From a checkpoint of a small multi-label image tagger.
Model: 48-pixel images, arch resnet, norm batchnorm, activation prelu, depths [4, 9, 4], widths [64, 96, 144].
Data: trained on photos of plants, animals and fungi (iNaturalist), 38949 training examples, 65.7 epochs.
Rows from block 7 of a small multi-label image tagger, named by matrix and row number. Rows with one number belong to one channel. Each number is 128 + 24 x the weight over its row's rms, rounded and kept within 0 to 255. All counts start at 0. Numbers have three digits each.
After each channel's rows are labels from the 100 images, of 14976, where the channel reaches its highest value: "responds to" is what is common among them. Only what is clearly more common there than usual is listed. The data: photos of plants, animals and fungi (iNaturalist). In brackets: how many of the 100, against the usual share in percent.
# convs0: first 3x3 conv (model.blocks.7.convs.0.weight, 96x96x3x3, each kernel summed), inputs 0-95
# convs1: second 3x3 conv (model.blocks.7.convs.1.weight, 96x96x3x3, transposed, each kernel summed), outputs 0-95

convs0.70:108152159195069137137121141143164130155156172152122141159128100113098134107151149141129115133127183143118152166123144110108122126135109137132137142117137167089127148120096118100063111110123123114152118110149153102144158106139092121125148162127118119128138087100167104121112147120171092107
convs1.70:128156113102080115127122152121117158088133124154111096169104115129099123130180110142084135146113123117096150103107091106101118150131123097127096131108139108103176124132119111155085126114116157125120162150122131162199133158112125142116133100102108123132142170138121092098111151175119174123
responds to: order Lepidoptera (36 vs 13.7)

convs0.74:118124128133107134115096138139107062120139140101113129143099160136112148126129117090149158121164126100163126130131154173150112131121127146062147125137125145138116134133146133162158103134107088151168140108132170143089119170141118163112127140155101134136088133115142117129203168168135096138
convs1.74:125140149157128154114104098126089162133125123119203155177145166134178057118137135131127162142101138133149141162115096126155102139139165146133154154110142139155118152083150124140121096134146134130134145141108113108141150119136140135075147100126133137112120145127095105086161162130102125158
responds to: order Passeriformes (55 vs 24.9)

convs0.22:174113167148099116133081106108118110119143141149147097147133139160152171113128089156127098135107128174147137157132115146086133108138159096089115135155156126110179163119115111152119135107129126095131118107085137095081097111129155133124099142139174113171168146102152147126122141144128157133
convs1.22:158108138143127096091169154144139182150071176149128127135106112143119084137108147139116163124125131132121169126122142154161148096090116129127147142073132084113178139154161161139105129129129126157125170152103124151138113065103128108125102138127121106125141090157106128127147119147114133123
responds to: phylum Arthropoda (60 vs 30.9); class Insecta (59 vs 29.2)

convs0.78:126144098105087165155126134146120105169133175203126131129121123124124101150176130146157108127112144141140112133157114124140119142137088103098124109102174104114155098152124118135135116155119121096122097091143155126138145111171159111113138133123125128165153092119143097101079142151170172144
convs1.78:097128104121120118166127145085095165139146103116125108161158148138121103124122092133101105156187127101106157131115091117103108094133102135119099130159148150147102138110161134085145138108122124136082156167132118118084108134113153122092111114118136146144109187164106122135128147103084129172
responds to: order Lepidoptera (31 vs 13.7)

convs0.26:141117112086126110105111137098114159141132100107121103141090168114140135152146125118135152083143117080167107142139123159121157126097155085073123152135089110103144154116156146117155159094136111158136146121097085128111141139160130166120120132148143116169105142119151102113109093094099078109
convs1.26:162166140116166143116130125142145126124119107161119148095104126095145141131176151077173120124093117145101105109137098133102130138163140166110186122122128127139147143134135101115147094095082135126163154110123076156127108150123105115121123047128130118131127129159165141098132138121129160107
responds to: order Passeriformes (50 vs 24.9)

convs0.9:082114134141159137119117139130152119126170162160148110132140122143128134102143128131138109124155158141097086116065117090129128133110129116111116132101097148153132163144191156133116135132096073144150160126101147066136099144131102084124122124127122146102134121159132107165130140178097168110
convs1.9:127164146145133138061143085157126144155118089132136123129126124144112125132100125165137114100111117100090132145121134138170145132164153113121117129056136155131162122105133091144136129132140091126146104105074114087120167103137109115170127140125120142133102108080085110082128150125122112161
responds to: order Lepidoptera (34 vs 13.7)

convs0.83:141140125069108138100160099133113145130134120143056159090102129120130132140121112136160098099179131099136148143126147111121154075144128160134099143109140091140111136105091121136101162131152121165140114117128137116154111139113148109117106128130119136078114075151146182148175141095132122131
convs1.83:125123128156110152161110090100098160106145127158098162151127187072183115127144112100101101129169123166134136146119112112102139129140147150118133128154158103124101135083191146158128140132138107082094151122118134127151156093130124142086110127124111132121126147121130131113147100135073133142
responds to: class Aves (86 vs 55); order Passeriformes (59 vs 24.9)

convs0.29:120128113107163161137181145143107123118100154128079131118098115125142140124154136156117132153156122128128133142122111132162112107140129064123108169129172102141113090144167179171088120103104111151113098142130110084152127118124099103162169128163104152120100113141132121098104097138163104119
convs1.29:136099169115112091119104140139126105102162137131175134113141115143137138126135121134129134104145165176187130095145145111119082119109097109121127156110096110103094121092172119157110130176146117104153139169133139100084136135131135101145107141123091152152106079113116181149131168121135139134
responds to: phylum Arthropoda (71 vs 30.9); class Insecta (67 vs 29.2)

convs0.11:135107098125143136184158142160171121131133117191140148146140104128108081206136124134174132135113158096137140101169136182133133108130141104152117104092145157098113103126135146148106106092102112163132131126127138128109115101152138122094150119148098124138123103155136096143158150123140110109
convs1.11:115106129092108143161085119122142109175100098135101141106129132146160150069144122126138134147167138058082102156126123107114127112137119144122146133174122147099160117104124113152108120122120128126132118115165076131117123136181089138148108124142134128130106088132123124139191111099152102103
responds to: phylum Arthropoda (77 vs 30.9); class Insecta (76 vs 29.2); family: Nymphalidae (35 vs 4.6)

convs0.50:145123101103120118189122106129127136138103141131140119142134086095090112150140146107090152107128149104131159101120115142128144108131140117156145127136120127102112135122124123145117132056148146111142124133134078179111157097135158142113100192112146112155071162107169121164136109111147175126
convs1.50:118156105176142145167134133128122149155157111113181095127122128157118135075159134138126170152129103134149122134103162104111137131141169161147128162150136116132126147128137088102170146141116157101160136115098169082110145141083154113171107134166136107120093129126134122166149147144151085121
responds to: phylum Arthropoda (93 vs 30.9); class Insecta (92 vs 29.2); family: Nymphalidae (41 vs 4.6)

convs0.80:116157145114141103115122120135158098115144113108097116148125116116130137122116129129151122117128120132138133130134129159093135153120115127111091155128065204099136150071125094137126171190144134128150157129117099086110134136162130105136145160083118143124174125088085111121138154146157162099
convs1.80:107144135084125129114131115111126099123164097159150143160122109137113157124158096118160133164143120145128132140129099140117169134139117148097185103155181146082141111162102133131140110171127113122078130116085141126157137089160105169132117074088095134126149140109104122135104104104145138103
responds to: class Aves (83 vs 55); order Passeriformes (53 vs 24.9)

convs0.56:118128105124155147119133125106111169107056107128164124131126106152087152114134082113120143139172141157103156124206141153120128140104143147135108133107170133140164135094106137092143128116058134142170122112106137133127102078128141095147156122117121136153137129108112110134166125123113120139
convs1.56:141117079151150146084145132154119109103150096125113139122146138076130166166147150131120064130079084134139146129139117122163133140178082120072115169121123142132120146139088130139125167152137130155110080154134141125130134102141080127112111107087127137131145129118125138110112157115112135159
responds to: order Passeriformes (60 vs 24.9)

convs0.38:138111107122094089133106124163151151088117126114153115156150097144111112150166078164117120119135135144118101149103154110110106143122078062142179127087157110140096108113133158112143154108139152134131142110147133136134113165136154174137120168102148114142117076161118134100110125122147149107
convs1.38:161149136131107132142180117119105140115151141134139140142122140106130149129133139153160155097153120106085100126153115120133179109142137148119147139142145139110061113107066168194167133078140144139120145090131089108128127152109093135137118153123145126135139112133160125126079101102119131089
responds to: order Passeriformes (50 vs 24.9)

convs0.54:138095137141168149114168147104129098127114153121127131164131122111145156123136133123115132138140139088127127133073126141124105136149116118183108097084083094114126137135095154133146126136107104122119123124085143089104100113115121131104140156140109115144122103110125111127102202137128034148
convs1.54:127152143150143169143104114124115099137116117125158134108118131126149101116165105166126104156148175150108171123099129140148113130150191142201137089141148127114112153170157148105127127135138188129166101178118129114103126102103127143083117147143129126129113103165127100155131112152144116132
responds to: order Lepidoptera (34 vs 13.7)