Weights of a small multi-label image tagger: 40000 steps.
Rows from block 4 of a small multi-label image tagger, named by matrix and row number. Rows with one number belong to one channel. Each number is 200 + 30 x the weight over its row's rms, rounded and kept within 0 to 999. All counts start at 0.
After each channel's rows are labels from the 100 images, of 14976, where the channel reaches its highest value: "strongest on" is what is common among them. Only what is clearly more common there than usual is listed. The data: photos of plants, animals and fungi (iNaturalist).
# convs0: first 3x3 conv, stride 2 (model.blocks.4.convs.0.weight, 96x64x3x3, each kernel summed), inputs 0-63
# convs1: second 3x3 conv (model.blocks.4.convs.1.weight, 96x96x3x3, transposed, each kernel summed), outputs 0-95

convs0.43,214,179,220,229,212,166,208,241,143,191,214,192,221,208,200,207,231,150,181,199,251,193,231,175,210,180,140,215,234,169,182,229,212,268,215,166,225,182,218,170,208,190,146,171,161,174,162,182,211,183,173,155,215,194,118,202,237,235,207,239,156,214,217,201
convs1.43,235,181,162,177,195,180,233,219,241,147,230,187,216,197,122,199,189,149,224,163,231,150,153,181,207,223,212,175,200,170,206,205,215,214,184,241,208,200,191,225,172,219,211,216,226,195,223,292,214,245,194,203,189,194,181,177,222,189,263,246,194,241,183,253,255,190,195,195,192,246,240,229,219,189,178,234,249,114,210,187,214,199,195,236,202,189,191,222,196,233,179,178,170,173,184,175
strongest on: phylum Arthropoda; class Insecta

convs0.73,200,202,183,198,184,211,162,241,211,175,174,235,234,212,187,268,250,221,236,203,229,228,220,147,204,183,210,211,224,208,173,234,246,105,213,186,204,228,175,209,221,184,231,188,193,131,198,204,233,157,202,180,249,210,243,161,230,214,232,183,185,230,202,174
convs1.73,260,202,201,223,212,225,174,253,156,211,201,217,178,203,181,186,169,209,287,153,184,170,194,210,203,182,229,207,218,180,217,188,136,220,211,184,186,282,171,222,221,236,178,172,212,172,211,112,171,216,209,173,208,240,172,228,199,223,149,193,203,217,158,272,196,189,159,195,188,173,265,171,178,238,212,243,245,190,179,197,198,188,167,186,207,221,183,188,167,219,213,180,215,176,199,179
strongest on: phylum Arthropoda; class Insecta; order Lepidoptera

convs0.94,193,221,221,219,231,202,230,165,197,190,179,189,244,182,225,258,172,128,178,215,175,212,193,184,190,164,184,201,187,241,218,177,175,227,220,212,180,228,137,161,190,263,236,235,182,231,184,138,130,221,197,189,197,172,209,190,164,235,184,215,167,253,200,224
convs1.94,132,221,207,158,195,177,213,196,231,226,216,178,227,200,202,173,201,212,225,153,192,196,245,202,214,203,129,194,127,249,159,180,242,166,204,230,180,138,216,141,179,217,207,175,180,150,225,177,213,213,200,189,212,172,188,140,231,187,217,220,171,196,204,199,225,202,165,198,219,222,189,188,221,205,260,185,154,165,181,201,172,149,239,218,230,268,167,220,139,232,211,219,174,213,206,185
strongest on: order Passeriformes

convs0.79,245,243,190,167,168,276,210,156,176,127,189,203,258,195,244,213,189,199,199,189,188,206,202,198,252,238,208,216,179,229,199,202,183,162,249,151,180,170,140,201,221,171,228,205,209,210,206,208,147,209,168,186,178,233,175,183,201,219,193,138,175,222,214,193
convs1.79,209,154,195,225,257,223,289,204,211,192,161,216,182,209,165,208,240,165,187,196,240,215,221,200,175,201,165,241,190,204,184,234,183,189,226,183,208,198,205,170,204,168,204,211,227,217,211,195,174,170,233,156,220,178,166,173,164,189,160,132,222,187,223,201,218,206,247,197,220,167,169,172,190,202,198,212,186,156,161,181,91,223,180,177,249,184,162,166,194,147,204,254,195,236,197,162
strongest on: phylum Arthropoda; class Insecta

convs0.2,206,270,217,198,183,227,207,182,192,199,150,188,234,187,154,226,207,171,161,236,232,176,235,190,193,197,227,223,197,200,198,181,205,160,205,246,218,193,190,201,237,230,215,212,220,171,231,269,174,184,263,211,271,224,187,194,229,160,171,226,276,210,232,210
convs1.2,204,227,215,216,193,200,165,206,207,200,215,237,255,158,173,191,203,229,218,185,218,205,186,203,151,174,214,178,180,219,232,221,168,205,199,271,188,200,180,194,195,140,260,189,199,196,180,262,167,176,182,204,253,218,214,206,201,237,214,203,248,253,202,217,241,154,158,231,174,222,138,161,193,179,230,209,192,167,286,141,242,169,216,189,204,216,199,204,201,225,209,172,216,199,126,169
strongest on: order Lepidoptera

convs0.49,214,199,176,169,254,199,251,194,180,197,191,201,185,217,188,146,287,202,177,202,210,218,184,209,202,186,207,219,251,243,243,248,211,122,169,192,223,205,193,220,170,140,203,124,179,198,196,176,244,220,219,196,207,226,191,205,200,162,202,225,238,200,236,211
convs1.49,225,173,232,169,221,232,200,190,216,219,221,211,171,192,221,215,201,217,168,203,203,227,241,218,237,196,201,159,229,199,257,198,197,208,175,172,230,194,156,215,255,130,202,244,176,291,261,187,204,265,217,194,182,225,212,229,215,168,158,233,197,147,140,221,261,185,256,215,236,204,190,184,154,197,212,219,219,232,187,199,191,226,231,208,181,212,169,226,202,259,208,164,198,171,206,202
strongest on: phylum Arthropoda; class Insecta; order Lepidoptera

convs0.33,167,250,241,131,178,197,203,212,196,207,183,160,193,206,216,160,200,197,180,188,208,234,207,140,182,166,207,243,167,267,222,185,222,215,186,191,176,198,183,268,227,207,214,206,257,232,225,263,199,181,186,188,203,158,186,212,237,181,189,200,238,270,177,197
convs1.33,188,213,218,202,179,241,238,180,213,198,243,168,173,183,222,184,248,185,183,167,215,151,170,172,212,160,161,189,222,195,199,162,222,201,258,219,174,198,186,226,173,204,238,173,209,257,171,184,247,224,208,169,213,184,204,296,196,210,245,243,149,154,238,218,214,195,236,158,208,196,238,277,204,222,225,190,135,218,215,207,209,173,153,188,230,213,208,205,256,211,205,183,215,201,164,213
strongest on: order Lepidoptera

convs0.83,189,201,191,175,223,200,133,262,158,185,189,207,177,232,131,175,196,175,157,170,183,141,200,147,231,189,206,219,190,178,245,234,211,185,210,141,211,209,222,183,160,208,213,171,201,236,185,173,210,196,221,215,153,179,183,221,240,252,209,165,205,256,210,174
convs1.83,189,158,205,212,236,200,235,201,233,203,253,225,211,162,223,165,178,223,212,235,237,178,289,225,238,228,239,153,213,222,237,168,223,132,189,167,230,231,258,231,148,205,235,184,190,168,198,222,168,162,174,244,218,192,179,196,249,182,222,169,186,204,232,214,186,170,188,155,205,172,169,201,227,198,209,173,216,177,267,182,254,206,212,211,226,228,217,208,174,222,203,209,232,240,229,221
strongest on: class Aves; order Passeriformes

convs0.16,233,236,176,245,179,173,219,196,191,205,199,209,240,177,233,175,242,156,270,195,206,197,202,154,201,224,148,198,179,150,206,195,211,223,145,191,230,206,151,205,252,227,213,172,208,178,176,127,188,218,247,163,151,220,207,190,172,164,202,228,199,243,210,207
convs1.16,181,206,209,246,226,233,174,221,193,182,211,228,168,193,157,225,208,198,217,184,148,173,179,169,241,195,225,195,200,201,159,154,229,192,177,169,122,223,204,188,254,204,158,205,153,226,156,218,206,234,215,214,192,229,202,233,185,133,219,193,195,234,228,186,136,212,203,164,232,243,197,208,232,185,192,214,198,150,159,233,239,175,176,215,192,121,165,208,228,269,174,208,167,209,177,227
strongest on: order Lepidoptera

convs0.47,183,226,172,205,179,203,247,228,221,314,198,204,185,211,125,211,173,201,184,216,165,204,211,215,218,181,199,172,211,147,230,188,231,224,173,194,207,207,226,156,179,131,221,216,179,164,189,229,227,256,195,184,233,168,177,143,195,196,192,211,210,185,213,215
convs1.47,189,183,187,201,200,197,230,171,269,182,177,150,223,161,187,138,218,206,189,201,212,258,208,157,184,193,162,209,234,263,166,279,244,210,183,198,203,229,256,197,202,195,170,178,210,229,233,189,235,221,202,212,173,185,208,237,148,165,247,231,198,165,245,205,264,270,227,208,215,170,187,188,214,189,191,157,177,211,185,147,135,226,205,215,219,216,190,197,196,160,194,198,215,202,191,201
strongest on: order Passeriformes

convs0.21,204,190,266,152,211,211,183,156,199,172,226,206,205,181,187,198,155,217,170,121,175,125,201,178,217,205,206,165,187,198,173,163,186,191,218,191,176,168,212,264,172,195,179,247,214,219,175,229,203,197,223,213,146,228,218,213,133,240,229,197,228,225,191,166
convs1.21,191,222,158,144,178,120,225,229,185,194,209,179,148,173,213,190,198,179,137,217,242,197,255,168,158,175,181,241,187,170,205,190,221,202,209,187,206,198,193,210,172,203,223,127,180,200,206,188,174,200,159,179,185,264,196,182,227,238,242,218,175,225,170,196,167,161,201,251,251,238,201,230,190,205,253,191,216,174,160,171,194,250,162,229,199,207,153,188,217,209,211,170,205,235,140,200
strongest on: phylum Arthropoda; class Insecta

convs0.42,164,167,125,198,201,169,176,164,168,258,192,212,187,210,227,235,205,225,213,263,198,272,225,161,169,170,223,218,184,247,195,173,189,180,191,181,201,223,180,191,226,184,185,242,216,182,188,234,192,190,171,198,122,210,220,201,175,244,163,211,199,236,156,217
convs1.42,204,213,237,226,210,174,212,298,209,186,188,188,212,187,178,261,161,196,227,143,214,177,234,207,204,165,222,218,197,184,184,167,158,179,227,214,201,227,149,174,171,197,195,213,233,172,232,194,147,226,195,256,221,230,190,124,197,247,213,200,193,179,225,184,162,209,220,174,167,163,151,155,155,122,235,174,221,187,187,161,181,203,222,214,204,183,199,235,177,194,210,175,161,200,212,167
strongest on: class Aves; order Passeriformes

convs0.39,211,192,185,181,240,199,236,117,235,239,223,235,155,226,237,203,177,204,163,190,204,210,223,255,226,235,215,159,163,207,205,206,210,195,231,209,201,205,243,177,176,201,188,162,195,191,210,225,192,237,231,197,214,175,180,197,110,230,195,173,236,209,124,215
convs1.39,213,229,213,157,160,202,195,170,182,163,192,210,175,205,188,226,195,165,254,200,209,229,180,226,210,174,169,216,197,206,239,190,175,193,193,195,226,151,254,209,190,227,159,143,193,176,188,110,236,194,236,223,207,208,212,166,208,225,180,222,189,174,132,221,190,233,203,246,222,205,250,178,249,250,256,238,226,202,183,161,228,181,170,157,214,247,174,193,210,162,257,230,205,212,151,206
strongest on: class Insecta; phylum Arthropoda; order Lepidoptera

convs0.37,187,230,180,174,237,122,200,205,183,206,207,187,152,233,235,277,201,171,146,183,220,140,224,171,182,205,186,199,252,182,175,241,174,227,238,173,207,201,228,156,191,209,192,193,234,238,208,177,202,250,175,181,223,172,167,212,234,196,197,211,198,202,256,166
convs1.37,262,172,233,177,261,227,232,127,214,221,229,191,207,193,179,242,189,160,217,224,153,227,240,178,218,180,202,192,173,182,209,214,183,156,151,183,167,207,183,169,196,187,192,207,179,228,174,188,191,224,231,243,204,169,174,189,256,191,205,177,270,225,183,196,169,196,198,215,227,247,214,198,178,242,200,246,236,204,138,268,198,220,153,206,175,235,238,159,174,180,222,228,170,217,171,224
strongest on: phylum Arthropoda; class Insecta; order Lepidoptera

convs0.4,160,229,228,229,168,227,226,186,198,273,134,174,181,211,208,173,227,166,192,173,211,180,187,200,192,201,209,224,265,223,204,206,193,191,281,209,228,178,189,198,168,151,195,185,159,201,190,241,213,258,198,169,251,196,171,148,193,215,221,194,172,159,193,236
convs1.4,185,223,220,191,209,200,236,196,234,151,222,230,215,209,228,260,179,181,195,188,186,243,213,207,211,231,188,203,231,217,188,223,255,174,153,250,172,245,195,200,194,187,190,263,265,165,240,180,177,222,198,203,172,221,161,191,157,166,177,197,180,229,253,210,235,204,205,200,179,148,188,180,219,229,227,169,194,224,185,163,126,219,199,219,206,224,184,172,183,136,226,223,164,279,206,245
strongest on: order Passeriformes

convs0.6,213,239,178,167,146,162,223,194,187,208,195,219,180,213,200,250,203,199,160,189,203,116,204,188,225,212,178,202,206,181,155,184,212,137,214,200,191,221,169,240,213,214,262,192,205,188,173,191,171,198,153,187,226,225,173,235,176,123,238,211,245,157,196,240
convs1.6,196,192,181,210,206,197,189,203,170,214,153,235,250,161,201,190,195,134,147,248,228,193,179,179,155,196,220,242,222,130,230,210,220,218,205,247,220,172,155,186,192,187,170,191,229,192,264,212,207,155,226,181,221,194,259,225,249,191,170,227,215,189,214,185,213,179,218,190,192,205,249,165,131,210,208,160,215,223,176,215,179,230,173,200,173,142,207,183,235,186,160,186,239,224,270,178
strongest on: phylum Arthropoda; class Insecta; order Lepidoptera

convs0.3,213,185,180,173,210,191,215,203,193,168,247,236,191,211,157,260,229,189,179,161,236,227,185,183,183,192,169,189,182,240,174,202,190,171,155,190,147,198,180,208,222,217,195,200,224,286,153,162,159,144,163,186,212,180,254,218,163,202,220,252,239,215,171,195
convs1.3,202,216,139,186,168,185,213,199,182,192,204,180,245,169,175,179,151,139,215,194,212,219,193,155,168,247,170,185,211,221,184,232,230,171,200,158,195,203,221,219,210,193,140,235,179,210,281,232,250,199,181,194,201,178,190,202,172,199,229,231,210,142,249,224,244,236,277,215,209,173,256,172,229,188,174,223,175,225,213,174,169,206,207,208,248,223,173,134,211,202,208,233,200,244,185,215
strongest on: order Passeriformes

convs0.64,222,119,218,170,195,176,185,183,190,212,225,182,183,217,179,117,151,201,227,184,172,190,212,178,221,170,211,175,206,211,262,212,224,174,189,208,184,217,203,272,213,182,182,192,230,186,221,185,199,212,181,224,228,157,187,158,249,133,177,208,196,245,150,176
convs1.64,203,216,228,175,238,226,186,181,206,254,206,250,187,191,151,191,148,183,162,160,231,230,152,189,187,202,179,251,193,167,193,185,172,189,156,195,202,162,200,193,229,188,206,170,112,232,219,147,232,209,219,214,155,163,205,152,223,199,224,194,222,193,175,128,212,216,201,167,221,184,222,203,210,243,225,234,166,177,166,233,248,240,230,206,179,214,154,157,196,171,211,238,205,189,256,219
strongest on: class Insecta; order: Lepidoptera; family: Nymphalidae

convs0.12,215,199,196,204,190,142,226,175,180,165,178,176,203,205,190,210,195,179,188,210,197,253,192,228,233,262,164,222,171,229,222,189,194,125,167,197,167,163,163,250,180,148,286,192,201,217,208,205,180,199,184,173,222,247,193,141,192,234,214,223,203,173,161,179
convs1.12,218,218,135,237,225,171,212,178,190,240,266,252,180,214,172,262,162,238,181,197,218,187,237,227,224,183,211,163,220,208,175,192,152,255,284,251,227,226,186,229,179,201,216,164,206,174,235,194,180,186,188,137,201,169,175,189,204,201,226,202,187,168,191,153,158,209,240,203,186,233,182,144,256,238,192,228,196,199,204,195,188,210,221,194,141,217,199,212,242,167,192,211,210,186,232,197
strongest on: phylum Arthropoda

convs0.8,250,247,178,212,204,194,214,264,176,224,260,196,158,231,200,245,157,224,134,243,189,223,234,176,226,193,245,184,239,167,215,190,219,174,170,194,183,246,171,160,204,195,151,217,178,243,201,183,157,182,210,159,203,217,212,190,198,216,214,195,169,223,197,255
convs1.8,187,212,188,202,176,130,190,206,143,217,150,219,173,219,180,217,170,193,241,205,206,222,229,198,167,214,188,214,171,129,223,210,139,187,211,148,222,197,180,202,181,214,217,159,203,146,217,204,210,193,246,185,183,147,256,244,255,252,162,197,197,120,219,194,164,181,197,189,190,198,193,210,186,226,174,123,194,199,157,191,205,237,214,186,217,216,175,185,200,209,224,208,252,251,213,237
strongest on: phylum Arthropoda; class Insecta

convs0.93,199,178,179,166,210,192,227,169,197,178,206,130,195,220,227,237,192,249,142,214,181,163,181,219,177,219,200,193,157,172,207,217,219,191,212,198,193,208,178,164,197,179,311,246,190,188,200,189,167,192,187,227,212,241,161,197,190,220,209,196,216,186,280,148
convs1.93,235,159,265,203,240,198,287,203,222,166,196,203,187,180,215,205,154,172,194,247,166,179,175,143,177,206,170,211,234,191,176,188,190,218,228,262,153,142,231,160,217,215,175,186,153,228,173,180,202,198,224,219,215,213,254,229,197,222,202,212,210,139,193,169,171,192,208,200,211,227,220,211,169,249,208,174,186,193,177,254,197,235,174,204,204,236,190,224,232,153,185,202,184,181,151,261
strongest on: class Insecta

convs0.58,167,170,181,189,233,209,270,236,202,193,212,157,176,211,180,178,210,150,169,222,200,213,238,158,125,239,176,248,225,261,220,201,180,204,187,204,220,218,240,187,193,210,243,197,243,172,156,161,211,131,198,206,229,234,225,186,221,176,192,178,171,199,173,194
convs1.58,129,163,247,159,240,189,192,217,223,221,168,208,198,241,160,176,166,196,206,234,179,195,179,213,209,200,263,223,221,242,201,177,220,216,211,229,193,186,164,226,195,209,203,197,199,150,230,152,130,181,220,223,223,218,211,250,211,202,188,226,206,179,169,143,251,197,234,149,197,184,175,182,165,180,107,245,211,185,195,154,181,207,200,230,196,166,201,170,175,229,210,187,195,168,243,158
strongest on: class Insecta; order: Lepidoptera; family: Nymphalidae

convs0.38,202,216,184,177,180,202,176,201,201,194,214,148,242,208,190,130,164,186,192,161,194,176,215,191,232,205,194,211,202,138,212,283,204,250,255,220,215,197,228,171,173,210,210,177,171,212,208,232,225,167,205,237,185,219,168,265,188,210,188,180,234,182,280,223
convs1.38,253,215,232,184,211,227,218,160,168,184,247,196,200,184,193,200,177,180,198,172,240,167,177,208,157,150,191,173,186,237,189,210,211,146,241,185,228,189,233,173,196,148,238,221,153,227,191,171,219,182,218,229,201,184,193,117,231,221,231,111,234,211,168,220,225,164,154,164,193,188,192,152,196,177,220,202,180,240,135,186,260,180,184,222,240,189,188,179,204,169,195,226,223,228,209,212
strongest on: class Aves

convs0.76,177,161,207,226,178,188,263,178,219,222,211,209,139,233,141,184,180,193,208,196,200,178,234,164,222,225,248,221,211,237,207,201,177,174,263,160,215,170,223,194,159,167,209,216,247,225,220,190,199,219,160,231,203,199,204,141,162,214,226,214,118,181,194,218
convs1.76,214,218,148,248,193,221,266,172,223,207,178,180,219,239,179,173,232,136,192,242,233,214,218,226,186,238,267,216,248,162,239,212,163,159,225,229,216,290,223,199,194,238,203,205,209,230,210,263,236,195,218,179,172,148,164,190,192,199,225,181,197,205,229,226,180,207,217,202,211,181,194,249,200,194,195,184,194,189,254,171,217,231,179,256,227,175,239,215,220,212,189,200,164,210,179,161
strongest on: order Passeriformes

convs0.67,178,247,196,251,230,194,117,142,153,201,168,201,177,203,216,167,186,192,197,127,212,212,211,193,206,168,194,221,188,150,171,187,182,218,191,183,207,195,153,202,199,248,215,191,156,219,181,257,199,196,215,246,207,140,221,221,218,235,239,172,234,215,210,172
convs1.67,183,250,209,153,190,205,213,191,151,216,207,159,160,174,222,200,194,225,179,201,196,188,250,233,205,203,244,195,193,228,210,107,225,185,190,220,200,232,272,232,193,222,172,139,176,187,197,161,219,195,198,165,215,222,133,237,232,230,194,191,199,208,202,192,209,211,197,173,239,169,191,190,218,231,194,239,193,179,215,215,227,191,232,154,227,182,308,202,191,180,175,259,195,228,159,188
strongest on: class Aves

convs0.32,242,208,196,241,205,253,275,200,224,236,223,177,148,145,215,180,206,182,184,229,201,203,212,209,136,213,214,201,267,214,244,207,142,162,186,147,236,211,227,185,224,215,166,194,194,221,192,251,219,203,224,199,182,253,227,190,174,215,206,165,196,205,229,184
convs1.32,201,148,217,170,196,233,199,197,207,146,186,206,201,205,141,184,191,245,190,212,145,254,176,180,214,196,239,186,280,225,166,214,222,216,205,210,168,238,208,216,188,182,222,182,205,186,230,231,194,158,224,270,239,234,163,233,196,215,195,195,159,229,171,240,142,227,220,142,206,193,210,251,204,191,163,185,150,188,192,209,200,170,182,184,164,175,209,230,122,185,232,193,178,194,152,223
strongest on: class Insecta; phylum Arthropoda

convs0.18,189,234,249,193,209,187,181,162,157,172,211,224,187,215,149,218,214,293,273,217,174,231,184,213,160,166,161,194,254,172,192,186,168,169,178,166,226,218,189,195,188,196,210,187,208,205,184,176,276,236,158,170,215,187,248,187,175,181,185,201,182,201,195,210
convs1.18,204,208,212,213,223,203,236,193,204,163,212,206,184,209,239,198,170,218,169,227,175,196,191,230,205,245,217,194,230,197,188,201,117,217,224,241,203,190,213,175,279,206,192,224,250,175,198,208,178,248,193,210,174,230,218,283,161,265,213,177,197,246,181,201,142,205,177,228,218,192,193,176,146,222,165,254,145,238,210,198,211,216,181,276,197,153,191,223,244,181,166,209,216,189,197,178
strongest on: class Insecta; phylum Arthropoda; order Lepidoptera